From a checkpoint of a small multi-label image tagger: num experts 8.
Rows from block 5 of a small multi-label image tagger, named by matrix and row number. Rows with one number within an expert belong to one neuron, the router's apart. Each number is 200 + 40 x the weight over its row's rms, rounded and kept within 0 to 999. All counts start at 0.
After each expert's rows are labels from the 100 images, of 14976, where the router gives the expert most weight on average: "strongest on" is what is common among them. Only what is clearly more common there than usual is listed. The data: photos of plants, animals and fungi (iNaturalist).
# router: router (model.blocks.5.mlp.router.weight, 8x128, trained with AdamW), inputs 0-63
# gate: expert gate (model.blocks.5.mlp.gate, 8x128x128), inputs 0-63
# up: expert up (model.blocks.5.mlp.up, 8x128x128), inputs 0-63
# down: expert down (model.blocks.5.mlp.down, 8x128x128, transposed), outputs 0-63

# expert 1
router.1,229,167,200,118,116,212,189,123,191,229,179,141,224,158,188,171,149,248,141,198,161,210,215,149,189,225,142,176,203,233,256,192,180,171,183,130,193,254,220,213,247,232,233,206,270,236,214,274,156,254,198,245,246,166,203,202,234,158,229,192,195,249,199,236
gate.10,214,164,177,201,182,239,189,194,199,196,220,197,206,175,216,261,159,168,245,198,212,243,241,190,211,95,238,204,214,174,104,224,243,291,257,210,198,226,196,161,253,205,182,170,207,169,161,173,222,239,206,260,153,161,196,206,186,152,139,235,167,192,260,180
up.10,192,234,238,247,214,185,190,225,193,207,186,230,193,139,138,219,199,168,121,179,158,201,183,219,161,175,278,236,165,270,201,235,243,194,216,252,260,193,175,155,264,140,201,261,241,209,117,254,171,205,164,186,234,221,264,204,288,178,134,195,185,167,203,160
down.10,180,190,213,249,144,244,160,223,220,205,215,198,180,216,210,186,211,215,169,154,215,108,261,186,253,244,188,166,262,196,225,289,225,208,193,166,196,166,225,231,125,201,178,191,313,220,256,242,209,225,219,251,134,162,274,220,138,234,162,206,192,158,224,180
gate.11,251,167,147,195,225,165,184,208,204,189,194,177,146,155,176,153,245,213,175,185,190,129,227,204,139,149,215,172,284,272,216,250,197,176,152,245,262,223,227,230,183,218,130,188,191,176,177,232,198,189,157,201,121,199,299,148,169,204,231,189,190,212,172,138
up.11,216,227,201,189,187,240,222,187,202,144,226,218,248,208,236,185,248,79,163,142,196,202,216,251,195,238,218,248,216,136,194,223,234,236,227,141,187,232,259,223,251,232,205,240,183,181,282,242,197,239,196,174,224,238,211,179,218,208,242,183,232,131,250,123
down.11,165,236,220,151,162,133,192,186,125,168,226,295,162,198,209,247,225,264,181,190,175,137,177,162,221,221,173,302,136,233,195,138,240,189,189,210,217,198,211,138,191,188,217,250,239,137,151,192,189,183,254,224,223,201,188,265,181,208,225,205,203,155,263,186
gate.12,152,227,247,201,187,170,219,212,187,167,199,243,271,163,252,167,242,227,205,211,171,172,215,258,224,179,262,266,270,127,182,211,146,108,197,147,238,179,201,173,186,195,136,168,158,186,186,200,153,137,151,196,202,212,156,237,103,214,159,187,136,198,167,163
up.12,173,169,189,121,190,215,186,147,193,272,257,139,268,166,180,225,147,196,167,146,205,209,201,169,217,179,183,157,217,176,200,131,269,311,213,198,216,223,174,208,196,225,199,254,144,237,226,229,193,178,269,169,204,227,207,244,218,159,146,235,270,182,151,174
down.12,151,217,246,185,176,202,173,135,194,207,210,124,198,192,174,143,167,212,172,216,199,97,194,229,178,229,199,197,204,144,149,178,166,268,145,231,179,208,143,254,176,167,199,202,189,307,229,159,169,157,218,157,204,163,207,254,155,242,161,193,221,216,165,186
gate.13,207,210,219,245,213,131,176,190,142,195,161,193,205,160,142,190,119,243,257,203,210,69,217,272,229,243,253,189,146,271,230,203,238,148,186,174,196,210,215,268,147,281,248,212,192,199,191,138,185,237,221,201,281,204,238,240,259,261,209,183,280,142,197,200
up.13,225,189,185,148,182,188,155,226,188,160,239,237,164,294,208,213,206,228,124,242,224,292,225,122,194,129,202,242,200,167,171,89,206,186,259,220,187,206,196,185,287,178,218,172,194,152,168,187,183,179,185,256,214,159,197,207,167,210,230,216,215,178,233,200
down.13,206,236,152,250,215,204,215,239,249,205,265,174,252,246,199,272,226,175,202,270,243,195,182,156,133,167,177,203,174,204,225,220,156,178,165,228,217,161,190,197,233,188,224,246,177,169,227,178,183,212,193,233,250,150,187,223,86,270,267,202,161,129,100,256
gate.14,254,216,145,165,169,277,242,180,236,205,263,179,150,181,237,246,240,145,183,184,205,244,210,129,265,247,118,214,186,166,215,175,175,266,299,267,194,259,149,152,246,202,180,237,205,158,104,244,212,196,214,224,219,169,178,160,219,211,168,241,178,204,164,117
up.14,160,207,242,152,223,170,241,231,248,226,231,81,204,144,196,196,199,163,178,186,219,205,229,196,107,208,238,204,260,255,214,196,283,181,208,232,211,216,197,285,148,167,197,162,193,163,217,197,159,232,201,139,196,196,122,217,294,230,107,143,177,233,218,190
down.14,115,227,129,180,258,205,197,295,126,194,203,233,131,241,166,198,200,219,273,269,228,248,231,128,263,144,214,173,194,202,201,153,187,206,137,229,137,227,273,247,243,211,189,183,226,157,244,200,141,183,201,149,202,205,164,246,239,199,231,209,235,182,165,197
strongest on: phylum Tracheophyta; kingdom Plantae

# expert 0
router.0,249,202,201,166,144,208,171,130,223,244,189,165,267,132,223,155,144,242,138,158,146,247,230,129,174,237,146,185,222,227,237,164,193,157,168,153,205,215,206,221,216,241,243,225,279,260,215,279,168,260,208,255,236,163,236,192,244,138,233,164,185,248,197,213
gate.10,190,161,235,167,236,229,217,234,170,188,199,220,240,196,221,161,182,188,234,208,222,154,130,206,271,190,205,159,191,181,220,146,316,179,189,224,198,139,106,255,133,203,138,277,207,178,219,140,168,199,226,299,211,167,241,215,214,239,146,207,141,220,188,234
up.10,257,212,156,251,216,205,158,148,253,213,195,192,152,198,157,246,234,185,177,214,158,233,257,180,193,174,205,293,254,222,151,260,235,258,181,235,202,260,321,139,202,229,203,167,175,215,181,205,235,245,207,165,209,248,189,148,196,197,252,246,250,204,195,214
down.10,174,201,225,182,175,332,235,194,240,172,221,200,159,200,229,211,161,242,193,196,165,148,169,216,216,245,210,182,160,202,153,149,208,260,152,179,227,184,232,197,118,131,254,225,193,142,215,177,246,225,176,173,230,226,220,185,212,221,232,157,218,217,144,158
gate.11,254,217,210,197,272,195,186,191,225,222,275,201,154,183,240,224,190,108,258,241,222,196,160,143,216,137,180,292,206,202,173,232,145,214,250,231,168,220,165,243,169,133,229,329,203,255,306,213,160,248,158,198,190,244,205,153,193,188,217,186,209,219,182,193
up.11,193,233,169,242,152,163,189,224,191,189,247,204,200,172,175,199,205,190,169,176,259,223,213,204,186,285,196,252,214,241,232,309,146,194,231,208,237,203,128,188,295,175,189,237,192,208,148,211,135,247,206,162,226,240,191,270,235,156,165,199,143,223,212,207
down.11,224,163,89,244,218,191,217,125,225,240,186,153,196,121,166,235,167,230,210,180,165,221,232,289,147,172,165,132,285,214,211,178,137,244,172,172,158,212,168,179,193,134,180,333,182,135,213,164,216,203,224,173,241,243,206,232,196,178,201,197,183,209,266,205
gate.12,256,229,238,245,269,153,186,238,256,237,187,174,246,158,206,145,155,223,173,191,119,174,173,193,223,193,192,196,309,159,153,215,212,257,259,221,230,216,236,184,206,174,242,166,219,200,133,221,192,148,210,100,162,212,145,234,199,197,233,190,234,203,264,208
up.12,162,162,74,193,188,169,247,182,169,189,160,174,157,288,144,221,225,180,244,140,250,263,242,167,179,188,183,300,143,210,255,205,201,204,118,192,214,223,195,161,161,283,214,195,212,224,209,235,214,154,185,246,238,240,164,237,257,210,204,194,156,188,194,241
down.12,154,194,165,255,156,268,175,216,219,119,182,243,226,272,191,206,167,182,307,232,197,231,173,227,223,194,192,181,212,202,116,200,229,183,206,224,187,151,237,209,160,182,217,143,281,165,141,214,161,190,127,217,206,179,167,271,142,177,158,183,215,184,208,224
gate.13,195,197,200,294,229,172,171,133,192,171,163,223,238,223,237,183,245,255,201,165,280,130,186,236,222,140,211,176,150,142,145,222,251,275,232,202,253,181,260,226,182,244,162,168,271,220,190,270,216,247,182,250,178,199,204,286,178,206,186,172,225,153,226,179
up.13,237,228,191,205,248,203,172,120,176,235,252,218,249,139,301,218,257,128,192,169,213,159,190,245,217,185,102,208,262,157,238,176,226,189,115,188,156,189,162,187,276,203,207,171,189,278,281,147,247,215,190,203,215,215,255,119,138,185,237,199,227,154,248,163
down.13,186,221,273,177,97,288,168,256,189,224,254,258,245,234,173,234,207,149,155,197,215,202,256,236,143,258,165,170,152,237,208,271,239,226,252,207,135,271,175,178,164,186,204,234,152,177,243,218,208,181,213,216,175,175,257,170,239,229,173,190,249,203,225,140
gate.14,222,258,162,246,237,187,216,218,133,198,198,290,211,189,202,221,247,196,234,177,257,230,183,226,236,202,214,213,244,226,185,201,183,196,264,181,237,225,216,231,190,202,190,207,184,286,128,198,167,195,71,190,212,220,205,256,218,259,153,224,169,77,203,230
up.14,198,203,190,183,189,193,151,193,286,255,172,193,280,197,180,168,258,190,242,211,133,173,129,196,173,109,183,215,154,209,198,220,235,195,245,226,261,233,198,200,168,184,191,139,206,237,163,220,236,166,166,310,153,199,123,201,266,187,136,170,231,209,138,184
down.14,187,210,257,176,249,231,198,239,197,178,204,154,213,165,215,132,229,203,207,135,162,151,208,163,200,205,248,192,257,200,178,282,205,178,224,200,189,265,227,137,194,186,141,195,252,145,182,68,129,238,220,148,171,259,173,134,273,230,171,183,166,181,217,194
strongest on: phylum Tracheophyta; kingdom Plantae

# expert 2
router.2,240,145,213,174,133,205,160,128,216,230,203,169,233,172,175,148,195,228,128,169,150,214,202,123,164,246,164,187,196,177,195,175,152,184,155,155,188,237,231,223,247,257,270,210,258,250,226,256,173,249,239,244,238,165,231,175,234,169,192,189,197,244,205,195
gate.10,220,293,224,150,233,245,219,145,196,240,220,191,144,196,205,269,227,175,137,230,198,237,225,203,210,195,223,174,242,231,226,235,185,161,217,238,210,260,205,248,214,147,201,141,279,144,165,211,226,162,100,254,176,225,225,161,157,132,214,240,176,187,226,228
up.10,206,242,147,179,216,241,174,239,239,209,239,257,207,226,200,253,216,231,130,189,268,220,152,160,173,204,246,177,228,211,172,162,189,208,218,226,123,217,234,153,161,235,203,207,303,222,160,139,175,227,152,170,293,202,134,174,136,203,127,252,172,217,208,211
down.10,134,198,241,234,208,253,235,191,196,208,216,187,257,205,145,153,224,264,200,145,173,195,157,272,200,221,184,172,158,159,123,117,138,102,255,210,237,211,243,186,187,182,168,198,240,285,146,185,166,201,193,197,207,300,191,279,220,185,161,167,233,161,243,157
gate.11,239,229,241,245,187,184,199,222,223,257,223,216,201,254,249,189,230,198,189,257,213,174,95,216,199,277,190,225,266,196,160,174,255,212,174,220,253,218,237,168,183,161,269,221,116,200,132,155,184,326,249,252,183,222,201,133,219,125,220,164,156,182,198,195
up.11,282,223,211,197,262,189,170,282,200,173,138,216,220,184,151,151,181,208,176,195,239,190,238,211,269,203,228,193,244,261,215,197,177,208,172,206,250,185,230,257,210,222,179,146,172,180,175,237,160,184,149,239,186,238,223,230,206,176,273,237,125,207,198,165
down.11,171,167,229,175,167,162,199,245,139,169,225,215,177,234,193,226,124,171,169,206,224,234,149,175,172,212,194,249,177,239,230,215,232,220,285,132,183,202,186,197,245,165,176,120,193,226,242,223,219,182,176,196,217,217,166,218,217,136,169,146,189,177,255,168
gate.12,213,223,232,190,214,195,117,253,232,198,208,127,162,134,238,269,230,127,152,167,195,226,279,207,218,258,214,163,198,233,179,185,152,212,256,207,210,209,176,180,188,176,247,215,118,186,242,245,224,162,210,213,203,192,183,226,175,235,198,197,222,225,197,233
up.12,178,195,196,182,241,209,249,137,197,208,237,272,243,294,185,133,208,262,236,239,202,189,159,182,182,205,182,255,253,183,202,229,221,185,157,207,212,194,261,223,204,220,159,215,285,245,198,123,181,213,178,239,177,196,234,183,211,151,151,182,217,214,244,205
down.12,216,203,250,218,193,124,215,182,261,120,175,113,149,230,184,195,190,261,227,268,220,217,223,225,238,159,229,201,248,235,155,198,205,243,166,203,238,187,181,168,231,243,156,270,206,197,149,238,192,187,248,238,210,233,191,281,189,209,176,175,183,222,188,186
gate.13,274,198,243,196,164,210,178,135,196,115,238,196,136,221,217,177,227,194,171,163,106,187,179,254,244,234,196,131,199,206,121,235,313,208,231,187,161,211,172,188,178,156,221,198,237,224,144,169,219,122,222,153,178,239,170,180,161,235,208,165,264,190,162,210
up.13,179,204,264,255,159,197,135,195,181,186,247,124,206,204,226,175,120,224,206,245,131,272,214,241,223,196,228,163,208,241,123,188,240,175,203,185,255,257,242,218,234,192,242,148,170,196,163,182,194,205,254,232,218,160,166,168,179,212,225,176,252,192,225,205
down.13,193,197,190,195,219,240,204,198,186,230,207,264,199,156,247,151,175,189,146,207,225,206,190,247,182,121,194,84,179,101,288,168,202,273,163,241,218,113,172,267,182,151,240,232,240,260,244,243,221,237,220,228,206,188,194,206,152,177,187,206,246,192,221,127
gate.14,184,195,156,150,194,184,174,224,200,154,135,234,200,195,207,133,162,178,155,139,84,194,233,226,240,166,239,259,193,180,217,260,158,216,241,217,115,196,127,194,189,94,170,163,237,140,212,209,178,109,215,254,214,166,183,201,171,128,155,178,197,227,202,224
up.14,254,175,140,300,176,140,189,116,156,222,194,186,127,231,179,211,153,267,235,257,233,189,226,217,154,240,195,165,261,189,167,130,238,199,210,215,215,193,125,205,193,228,211,215,182,229,131,246,173,292,160,163,159,247,237,184,262,279,245,212,272,216,178,167
down.14,216,228,191,209,202,177,224,215,287,235,168,212,280,206,179,175,254,197,187,217,119,245,204,221,114,189,235,118,200,188,219,198,157,224,226,221,149,221,190,170,171,198,164,177,198,160,191,245,177,258,158,153,222,223,215,185,232,161,151,164,148,148,209,251
strongest on: phylum Tracheophyta; kingdom Plantae

# expert 7
router.7,255,176,200,195,166,192,146,127,217,263,196,171,224,130,199,156,159,245,143,152,143,231,220,127,173,249,143,156,194,203,186,167,165,186,179,145,230,233,224,215,253,236,276,220,254,216,229,248,166,239,194,231,250,189,234,238,194,195,209,187,175,257,210,208
gate.10,199,187,185,140,144,210,198,174,182,205,259,209,246,217,155,205,216,134,258,115,212,130,240,171,204,202,167,164,235,231,196,221,138,160,237,174,172,294,168,188,185,167,250,257,199,198,197,198,170,191,232,184,165,182,164,212,114,215,210,307,165,192,177,209
up.10,176,227,230,246,236,180,229,172,129,207,139,185,232,187,216,188,228,206,176,150,212,209,181,273,208,121,188,187,161,275,170,191,282,178,188,211,255,182,201,225,300,137,208,187,166,172,231,242,285,268,186,244,217,147,260,199,211,148,223,197,202,189,217,223
down.10,223,236,143,215,229,239,201,147,241,237,214,183,247,189,237,285,177,186,250,245,215,232,198,167,206,198,241,198,154,208,179,163,166,193,225,190,208,236,222,165,206,224,211,122,281,184,197,225,200,241,211,218,241,103,259,136,187,133,160,204,200,252,250,135
gate.11,185,177,188,213,158,128,159,201,238,106,218,218,201,252,289,177,262,118,236,264,199,248,208,227,216,228,255,174,189,206,199,216,177,224,215,251,229,173,190,209,202,183,149,234,139,254,151,176,197,230,241,321,192,210,251,209,204,156,174,202,245,102,255,160
up.11,185,219,264,284,228,193,122,185,238,246,219,156,222,148,111,172,169,191,219,169,174,175,187,226,217,181,68,200,234,218,185,181,177,204,148,201,236,230,202,92,232,177,214,160,265,150,168,150,237,189,155,125,203,214,150,193,137,229,234,262,223,177,167,220
down.11,206,170,262,143,280,223,207,172,206,151,287,101,204,175,226,219,223,162,197,126,152,234,136,152,196,195,189,162,202,179,200,182,202,221,218,259,193,151,142,226,207,207,199,232,134,178,225,155,240,168,213,252,199,167,235,202,169,287,175,176,175,186,247,213
gate.12,294,147,226,226,164,139,198,204,155,138,126,224,219,191,178,192,186,181,141,144,248,100,195,225,195,154,119,180,155,191,253,184,217,187,217,196,174,230,145,207,253,217,257,245,179,202,162,157,176,230,251,136,160,277,262,234,223,262,206,239,152,139,108,210
up.12,135,195,194,144,235,277,195,231,216,241,274,193,195,196,258,181,235,251,268,238,128,274,214,183,207,218,238,221,278,273,205,292,206,199,289,190,179,157,273,190,171,256,170,141,181,230,237,212,230,216,149,167,193,190,198,149,204,197,154,206,199,230,269,157
down.12,195,176,204,262,200,190,230,214,231,218,159,255,213,188,158,175,172,197,215,156,266,185,177,211,135,172,117,133,126,221,233,229,154,194,207,169,119,189,237,244,241,122,160,275,160,190,189,154,215,172,166,285,118,176,188,193,254,122,266,161,186,181,195,188
gate.13,185,232,233,152,173,201,166,207,165,203,220,168,250,254,261,211,160,198,238,179,163,247,258,218,198,200,154,152,124,244,199,153,189,191,148,182,221,211,239,138,193,260,210,161,210,184,263,230,209,130,263,214,266,255,233,238,260,213,196,200,153,127,213,194
up.13,171,268,198,173,216,243,201,187,165,188,189,178,193,185,284,190,167,220,211,179,150,274,242,220,235,214,148,147,87,178,214,158,189,120,131,196,203,230,216,152,201,237,209,216,235,184,279,161,181,135,232,227,245,256,258,240,224,239,191,178,170,188,208,207
down.13,147,181,160,170,190,192,171,146,199,216,177,175,176,259,178,165,249,184,149,201,194,201,261,137,139,182,132,141,300,165,136,97,172,199,234,154,180,213,206,265,217,207,157,270,169,200,268,153,241,246,205,232,201,148,228,210,240,205,203,227,189,194,196,194
gate.14,185,166,269,195,186,234,245,240,130,242,178,158,133,208,194,226,229,249,186,250,216,143,224,190,257,243,189,255,320,231,187,250,272,165,217,198,181,275,223,199,141,145,141,188,189,213,172,224,121,190,209,287,185,178,209,162,160,185,182,221,184,218,149,183
up.14,242,248,130,225,215,141,173,196,256,162,192,194,264,113,216,193,180,183,204,164,189,264,193,206,136,215,173,209,161,159,155,169,203,223,147,253,254,176,135,165,228,248,232,136,198,202,220,213,230,224,217,65,205,221,186,173,196,268,164,207,209,249,245,184
down.14,232,162,163,216,196,172,194,204,138,168,150,230,195,194,269,137,221,172,222,201,165,199,233,228,174,244,152,186,153,177,256,149,194,301,259,235,179,233,164,179,259,142,204,234,214,201,247,208,134,212,175,232,157,240,177,211,92,191,238,170,290,216,259,172
strongest on: class Aves

# expert 5
router.5,239,183,234,167,114,192,218,179,195,239,171,181,222,145,181,168,202,252,136,159,148,204,151,117,185,241,168,171,220,254,196,179,180,197,163,139,174,211,203,260,254,208,249,194,237,192,230,253,151,233,210,212,252,164,237,216,197,163,234,187,185,238,225,194
gate.10,223,212,144,280,176,209,184,257,234,207,190,231,208,253,189,185,206,187,208,192,146,126,203,255,206,187,130,271,284,263,264,268,193,212,238,168,200,221,176,226,202,183,198,185,214,175,163,238,210,161,196,180,214,169,226,185,245,255,219,187,284,204,217,152
up.10,267,232,197,241,198,188,215,184,134,217,127,206,171,161,212,183,222,234,209,254,178,138,263,198,243,189,181,214,222,178,138,218,202,204,223,198,170,130,260,240,99,146,221,210,210,209,167,151,215,197,187,295,182,194,258,148,181,256,241,176,205,244,126,188
down.10,239,181,188,125,136,250,213,170,220,216,144,207,179,209,231,196,134,128,205,195,240,270,178,244,242,192,218,139,248,218,297,210,221,269,252,183,181,186,212,199,186,188,271,209,147,256,165,169,242,205,204,189,193,257,251,172,184,122,187,176,260,162,285,207
gate.11,157,185,179,208,220,185,201,175,220,216,187,260,251,177,182,222,210,173,166,212,237,226,212,150,211,211,235,239,225,228,147,166,246,183,269,199,134,229,209,286,238,211,252,200,188,198,220,192,243,227,129,266,196,233,220,253,237,185,181,231,202,174,134,191
up.11,136,191,165,119,215,150,214,152,173,211,227,236,209,175,220,208,190,179,153,252,200,178,241,175,194,208,167,137,153,174,165,287,251,124,162,175,245,195,166,201,170,89,237,245,183,226,212,283,280,202,181,187,204,204,247,257,213,167,198,209,226,234,252,205
down.11,140,233,256,243,185,239,228,109,207,179,184,212,224,179,178,182,195,210,185,237,220,245,165,269,225,190,182,109,80,219,173,160,224,259,178,270,247,199,163,201,254,199,235,197,249,125,218,173,173,230,187,139,209,143,140,210,232,163,181,174,166,189,185,188
gate.12,214,257,223,209,162,244,218,116,159,227,192,237,137,238,220,173,198,310,182,229,187,187,130,167,268,207,219,156,219,232,257,281,197,174,169,206,227,161,173,156,199,180,167,297,158,216,272,217,251,242,178,209,252,217,188,200,180,252,233,205,217,219,230,199
up.12,188,205,181,235,167,264,198,192,121,201,202,136,185,257,158,222,188,206,187,178,193,222,186,155,168,192,191,196,266,160,207,174,178,163,186,175,180,175,181,222,192,192,196,244,157,168,316,219,190,160,183,221,311,211,255,174,194,197,179,154,164,205,240,196
down.12,211,274,222,185,257,158,191,174,214,191,212,203,281,211,205,138,170,201,143,193,142,176,214,146,211,140,229,162,224,206,205,203,157,238,213,237,194,94,189,291,210,170,235,195,160,229,157,238,128,219,184,222,137,244,210,138,226,243,195,183,151,225,247,239
gate.13,208,150,226,212,211,188,240,106,169,249,232,240,214,148,232,235,183,271,218,183,204,167,175,207,160,253,155,129,167,254,215,220,192,199,266,204,142,294,206,213,241,260,178,179,214,138,129,109,243,167,198,187,166,177,105,235,155,247,174,202,205,204,120,262
up.13,202,242,217,225,227,232,200,223,155,166,214,151,205,204,178,212,230,173,170,197,163,157,97,134,207,163,210,214,272,191,206,210,202,181,142,239,226,137,189,121,203,225,143,226,180,188,224,164,188,192,253,173,226,192,188,152,203,216,202,165,189,275,218,232
down.13,208,163,265,179,248,175,217,249,204,179,166,213,212,194,240,289,193,186,242,193,178,233,127,186,250,141,232,284,195,211,288,213,102,213,241,152,193,155,228,205,118,198,181,191,212,235,220,243,179,163,193,176,190,185,318,170,107,219,221,164,160,198,196,233
gate.14,234,283,140,196,263,279,124,197,213,248,232,211,209,192,194,193,230,174,140,192,219,253,182,161,270,128,171,176,167,212,142,174,200,177,182,199,185,210,221,145,218,204,218,250,175,192,146,241,245,254,195,189,260,111,168,210,193,220,208,230,136,210,269,235
up.14,181,283,171,184,217,222,168,224,213,167,233,238,203,167,191,264,232,207,194,163,235,239,221,137,222,116,182,177,225,202,213,193,182,184,187,216,208,241,164,157,175,158,272,233,170,237,175,224,246,246,190,181,279,97,210,245,275,178,192,247,102,167,218,207
down.14,233,161,153,126,216,159,167,160,184,206,244,148,244,273,212,228,190,249,247,150,235,248,246,201,232,148,222,285,188,219,235,272,183,169,162,242,184,221,281,262,195,152,221,231,185,152,247,191,182,255,194,185,212,175,207,185,207,170,210,208,242,281,191,233
strongest on: class Mammalia; order Piciformes; family: Picidae

# expert 4
router.4,260,164,207,180,149,204,158,128,200,257,186,171,259,130,209,164,170,218,137,155,162,239,217,132,147,228,179,173,225,211,232,163,161,160,171,133,195,251,221,222,265,249,244,203,252,271,226,248,183,244,190,248,214,195,248,217,232,157,212,181,205,266,221,220
gate.10,258,235,255,237,184,177,169,269,179,250,206,215,173,269,180,192,219,276,213,186,187,213,154,271,222,232,208,185,133,184,179,241,206,186,242,194,190,136,221,187,178,290,242,212,216,209,182,175,244,178,263,142,227,287,290,168,186,204,204,132,183,286,178,132
up.10,186,217,222,186,212,169,237,175,210,178,214,211,205,160,170,199,184,166,224,207,227,195,198,132,163,148,204,238,193,226,238,192,148,289,186,171,216,265,214,209,199,141,195,211,178,196,253,227,174,174,182,223,196,173,124,212,184,202,193,213,219,135,227,244
down.10,229,227,244,157,214,161,170,196,198,248,267,142,270,210,189,239,166,181,180,103,254,172,211,215,226,252,222,165,237,227,234,134,208,174,193,214,163,192,145,241,245,201,224,225,207,169,284,235,200,202,268,149,211,246,147,128,229,207,231,164,177,182,143,157
gate.11,184,230,167,260,196,189,164,190,268,146,154,159,121,232,184,230,218,167,168,193,253,162,250,209,198,221,105,316,254,248,268,243,102,177,179,273,207,181,200,213,157,210,286,187,228,171,182,150,148,226,166,224,188,306,127,216,221,222,207,212,230,193,172,244
up.11,189,192,181,227,244,251,207,178,190,134,162,163,131,212,159,153,231,181,197,183,176,191,248,241,169,175,175,257,213,251,281,251,211,203,224,226,198,214,180,217,185,185,259,210,175,210,222,129,200,221,113,112,210,234,232,213,219,220,266,150,142,186,175,255
down.11,169,227,97,202,199,190,183,213,204,242,233,192,180,190,170,178,230,194,152,198,233,158,125,207,135,241,87,249,257,263,268,176,224,211,211,178,187,232,208,171,195,185,121,141,211,183,264,184,163,152,191,216,199,205,171,162,154,200,221,225,184,178,245,156
gate.12,192,157,137,180,244,115,198,255,174,135,166,199,238,268,192,119,232,266,204,264,195,192,189,253,285,180,156,109,117,171,232,203,209,240,146,242,174,153,192,144,170,216,199,197,291,189,191,182,167,188,222,135,190,256,186,250,171,186,217,152,210,136,157,176
up.12,210,200,150,240,214,150,214,243,174,234,261,193,212,269,206,267,188,237,144,260,133,205,252,236,147,148,210,225,239,238,109,142,159,199,190,216,198,164,270,161,151,259,161,230,159,176,212,268,191,180,155,205,222,220,191,210,185,240,148,220,205,220,183,208
down.12,294,210,206,249,266,169,136,232,230,194,164,152,173,264,190,198,171,190,212,212,286,212,180,165,160,242,173,191,117,266,197,216,243,131,205,263,156,203,165,258,187,187,185,216,218,219,98,206,208,211,145,185,205,275,216,208,189,178,196,161,247,186,156,222
gate.13,236,198,208,178,191,224,234,157,183,203,156,175,235,166,165,230,240,146,130,173,225,236,102,217,236,182,161,132,239,234,269,159,202,301,230,181,168,207,187,185,202,236,168,240,222,182,191,227,197,163,251,242,229,172,183,239,294,193,184,236,177,198,151,198
up.13,230,179,196,202,196,200,279,135,139,264,156,172,213,184,177,247,227,178,169,208,208,261,147,192,248,166,159,100,200,271,206,169,158,186,211,234,164,186,193,178,223,155,179,180,214,294,191,217,138,203,143,264,177,208,183,250,247,222,224,283,195,247,168,239
down.13,128,187,273,233,194,186,180,216,137,206,227,198,227,201,188,158,120,187,191,162,189,213,117,194,249,254,259,191,272,197,231,221,201,154,222,195,210,206,217,168,258,85,204,231,264,241,138,107,288,261,247,214,177,245,132,226,145,159,141,230,168,183,172,210
gate.14,234,186,126,201,233,233,220,191,217,197,173,158,172,239,186,185,170,236,158,226,209,233,161,213,184,154,165,230,195,183,239,222,127,184,213,188,236,205,111,225,227,234,156,170,247,151,148,174,144,232,195,161,194,197,132,211,253,215,142,234,201,188,164,208
up.14,136,250,257,187,154,146,144,205,176,164,237,199,232,172,204,269,192,166,258,152,172,234,197,209,295,252,214,269,233,158,107,170,243,230,162,215,165,176,278,235,223,163,225,233,195,148,204,252,184,177,263,212,207,167,209,175,205,236,205,146,213,211,173,249
down.14,129,219,139,228,234,204,217,233,108,238,224,229,171,218,210,138,214,156,169,215,220,188,224,184,225,191,194,88,239,188,160,195,166,189,205,166,198,197,261,145,207,171,109,251,256,183,185,222,159,173,130,224,207,125,204,173,185,278,176,200,201,218,193,205
strongest on: phylum Arthropoda; class Insecta; order Lepidoptera; family: Nymphalidae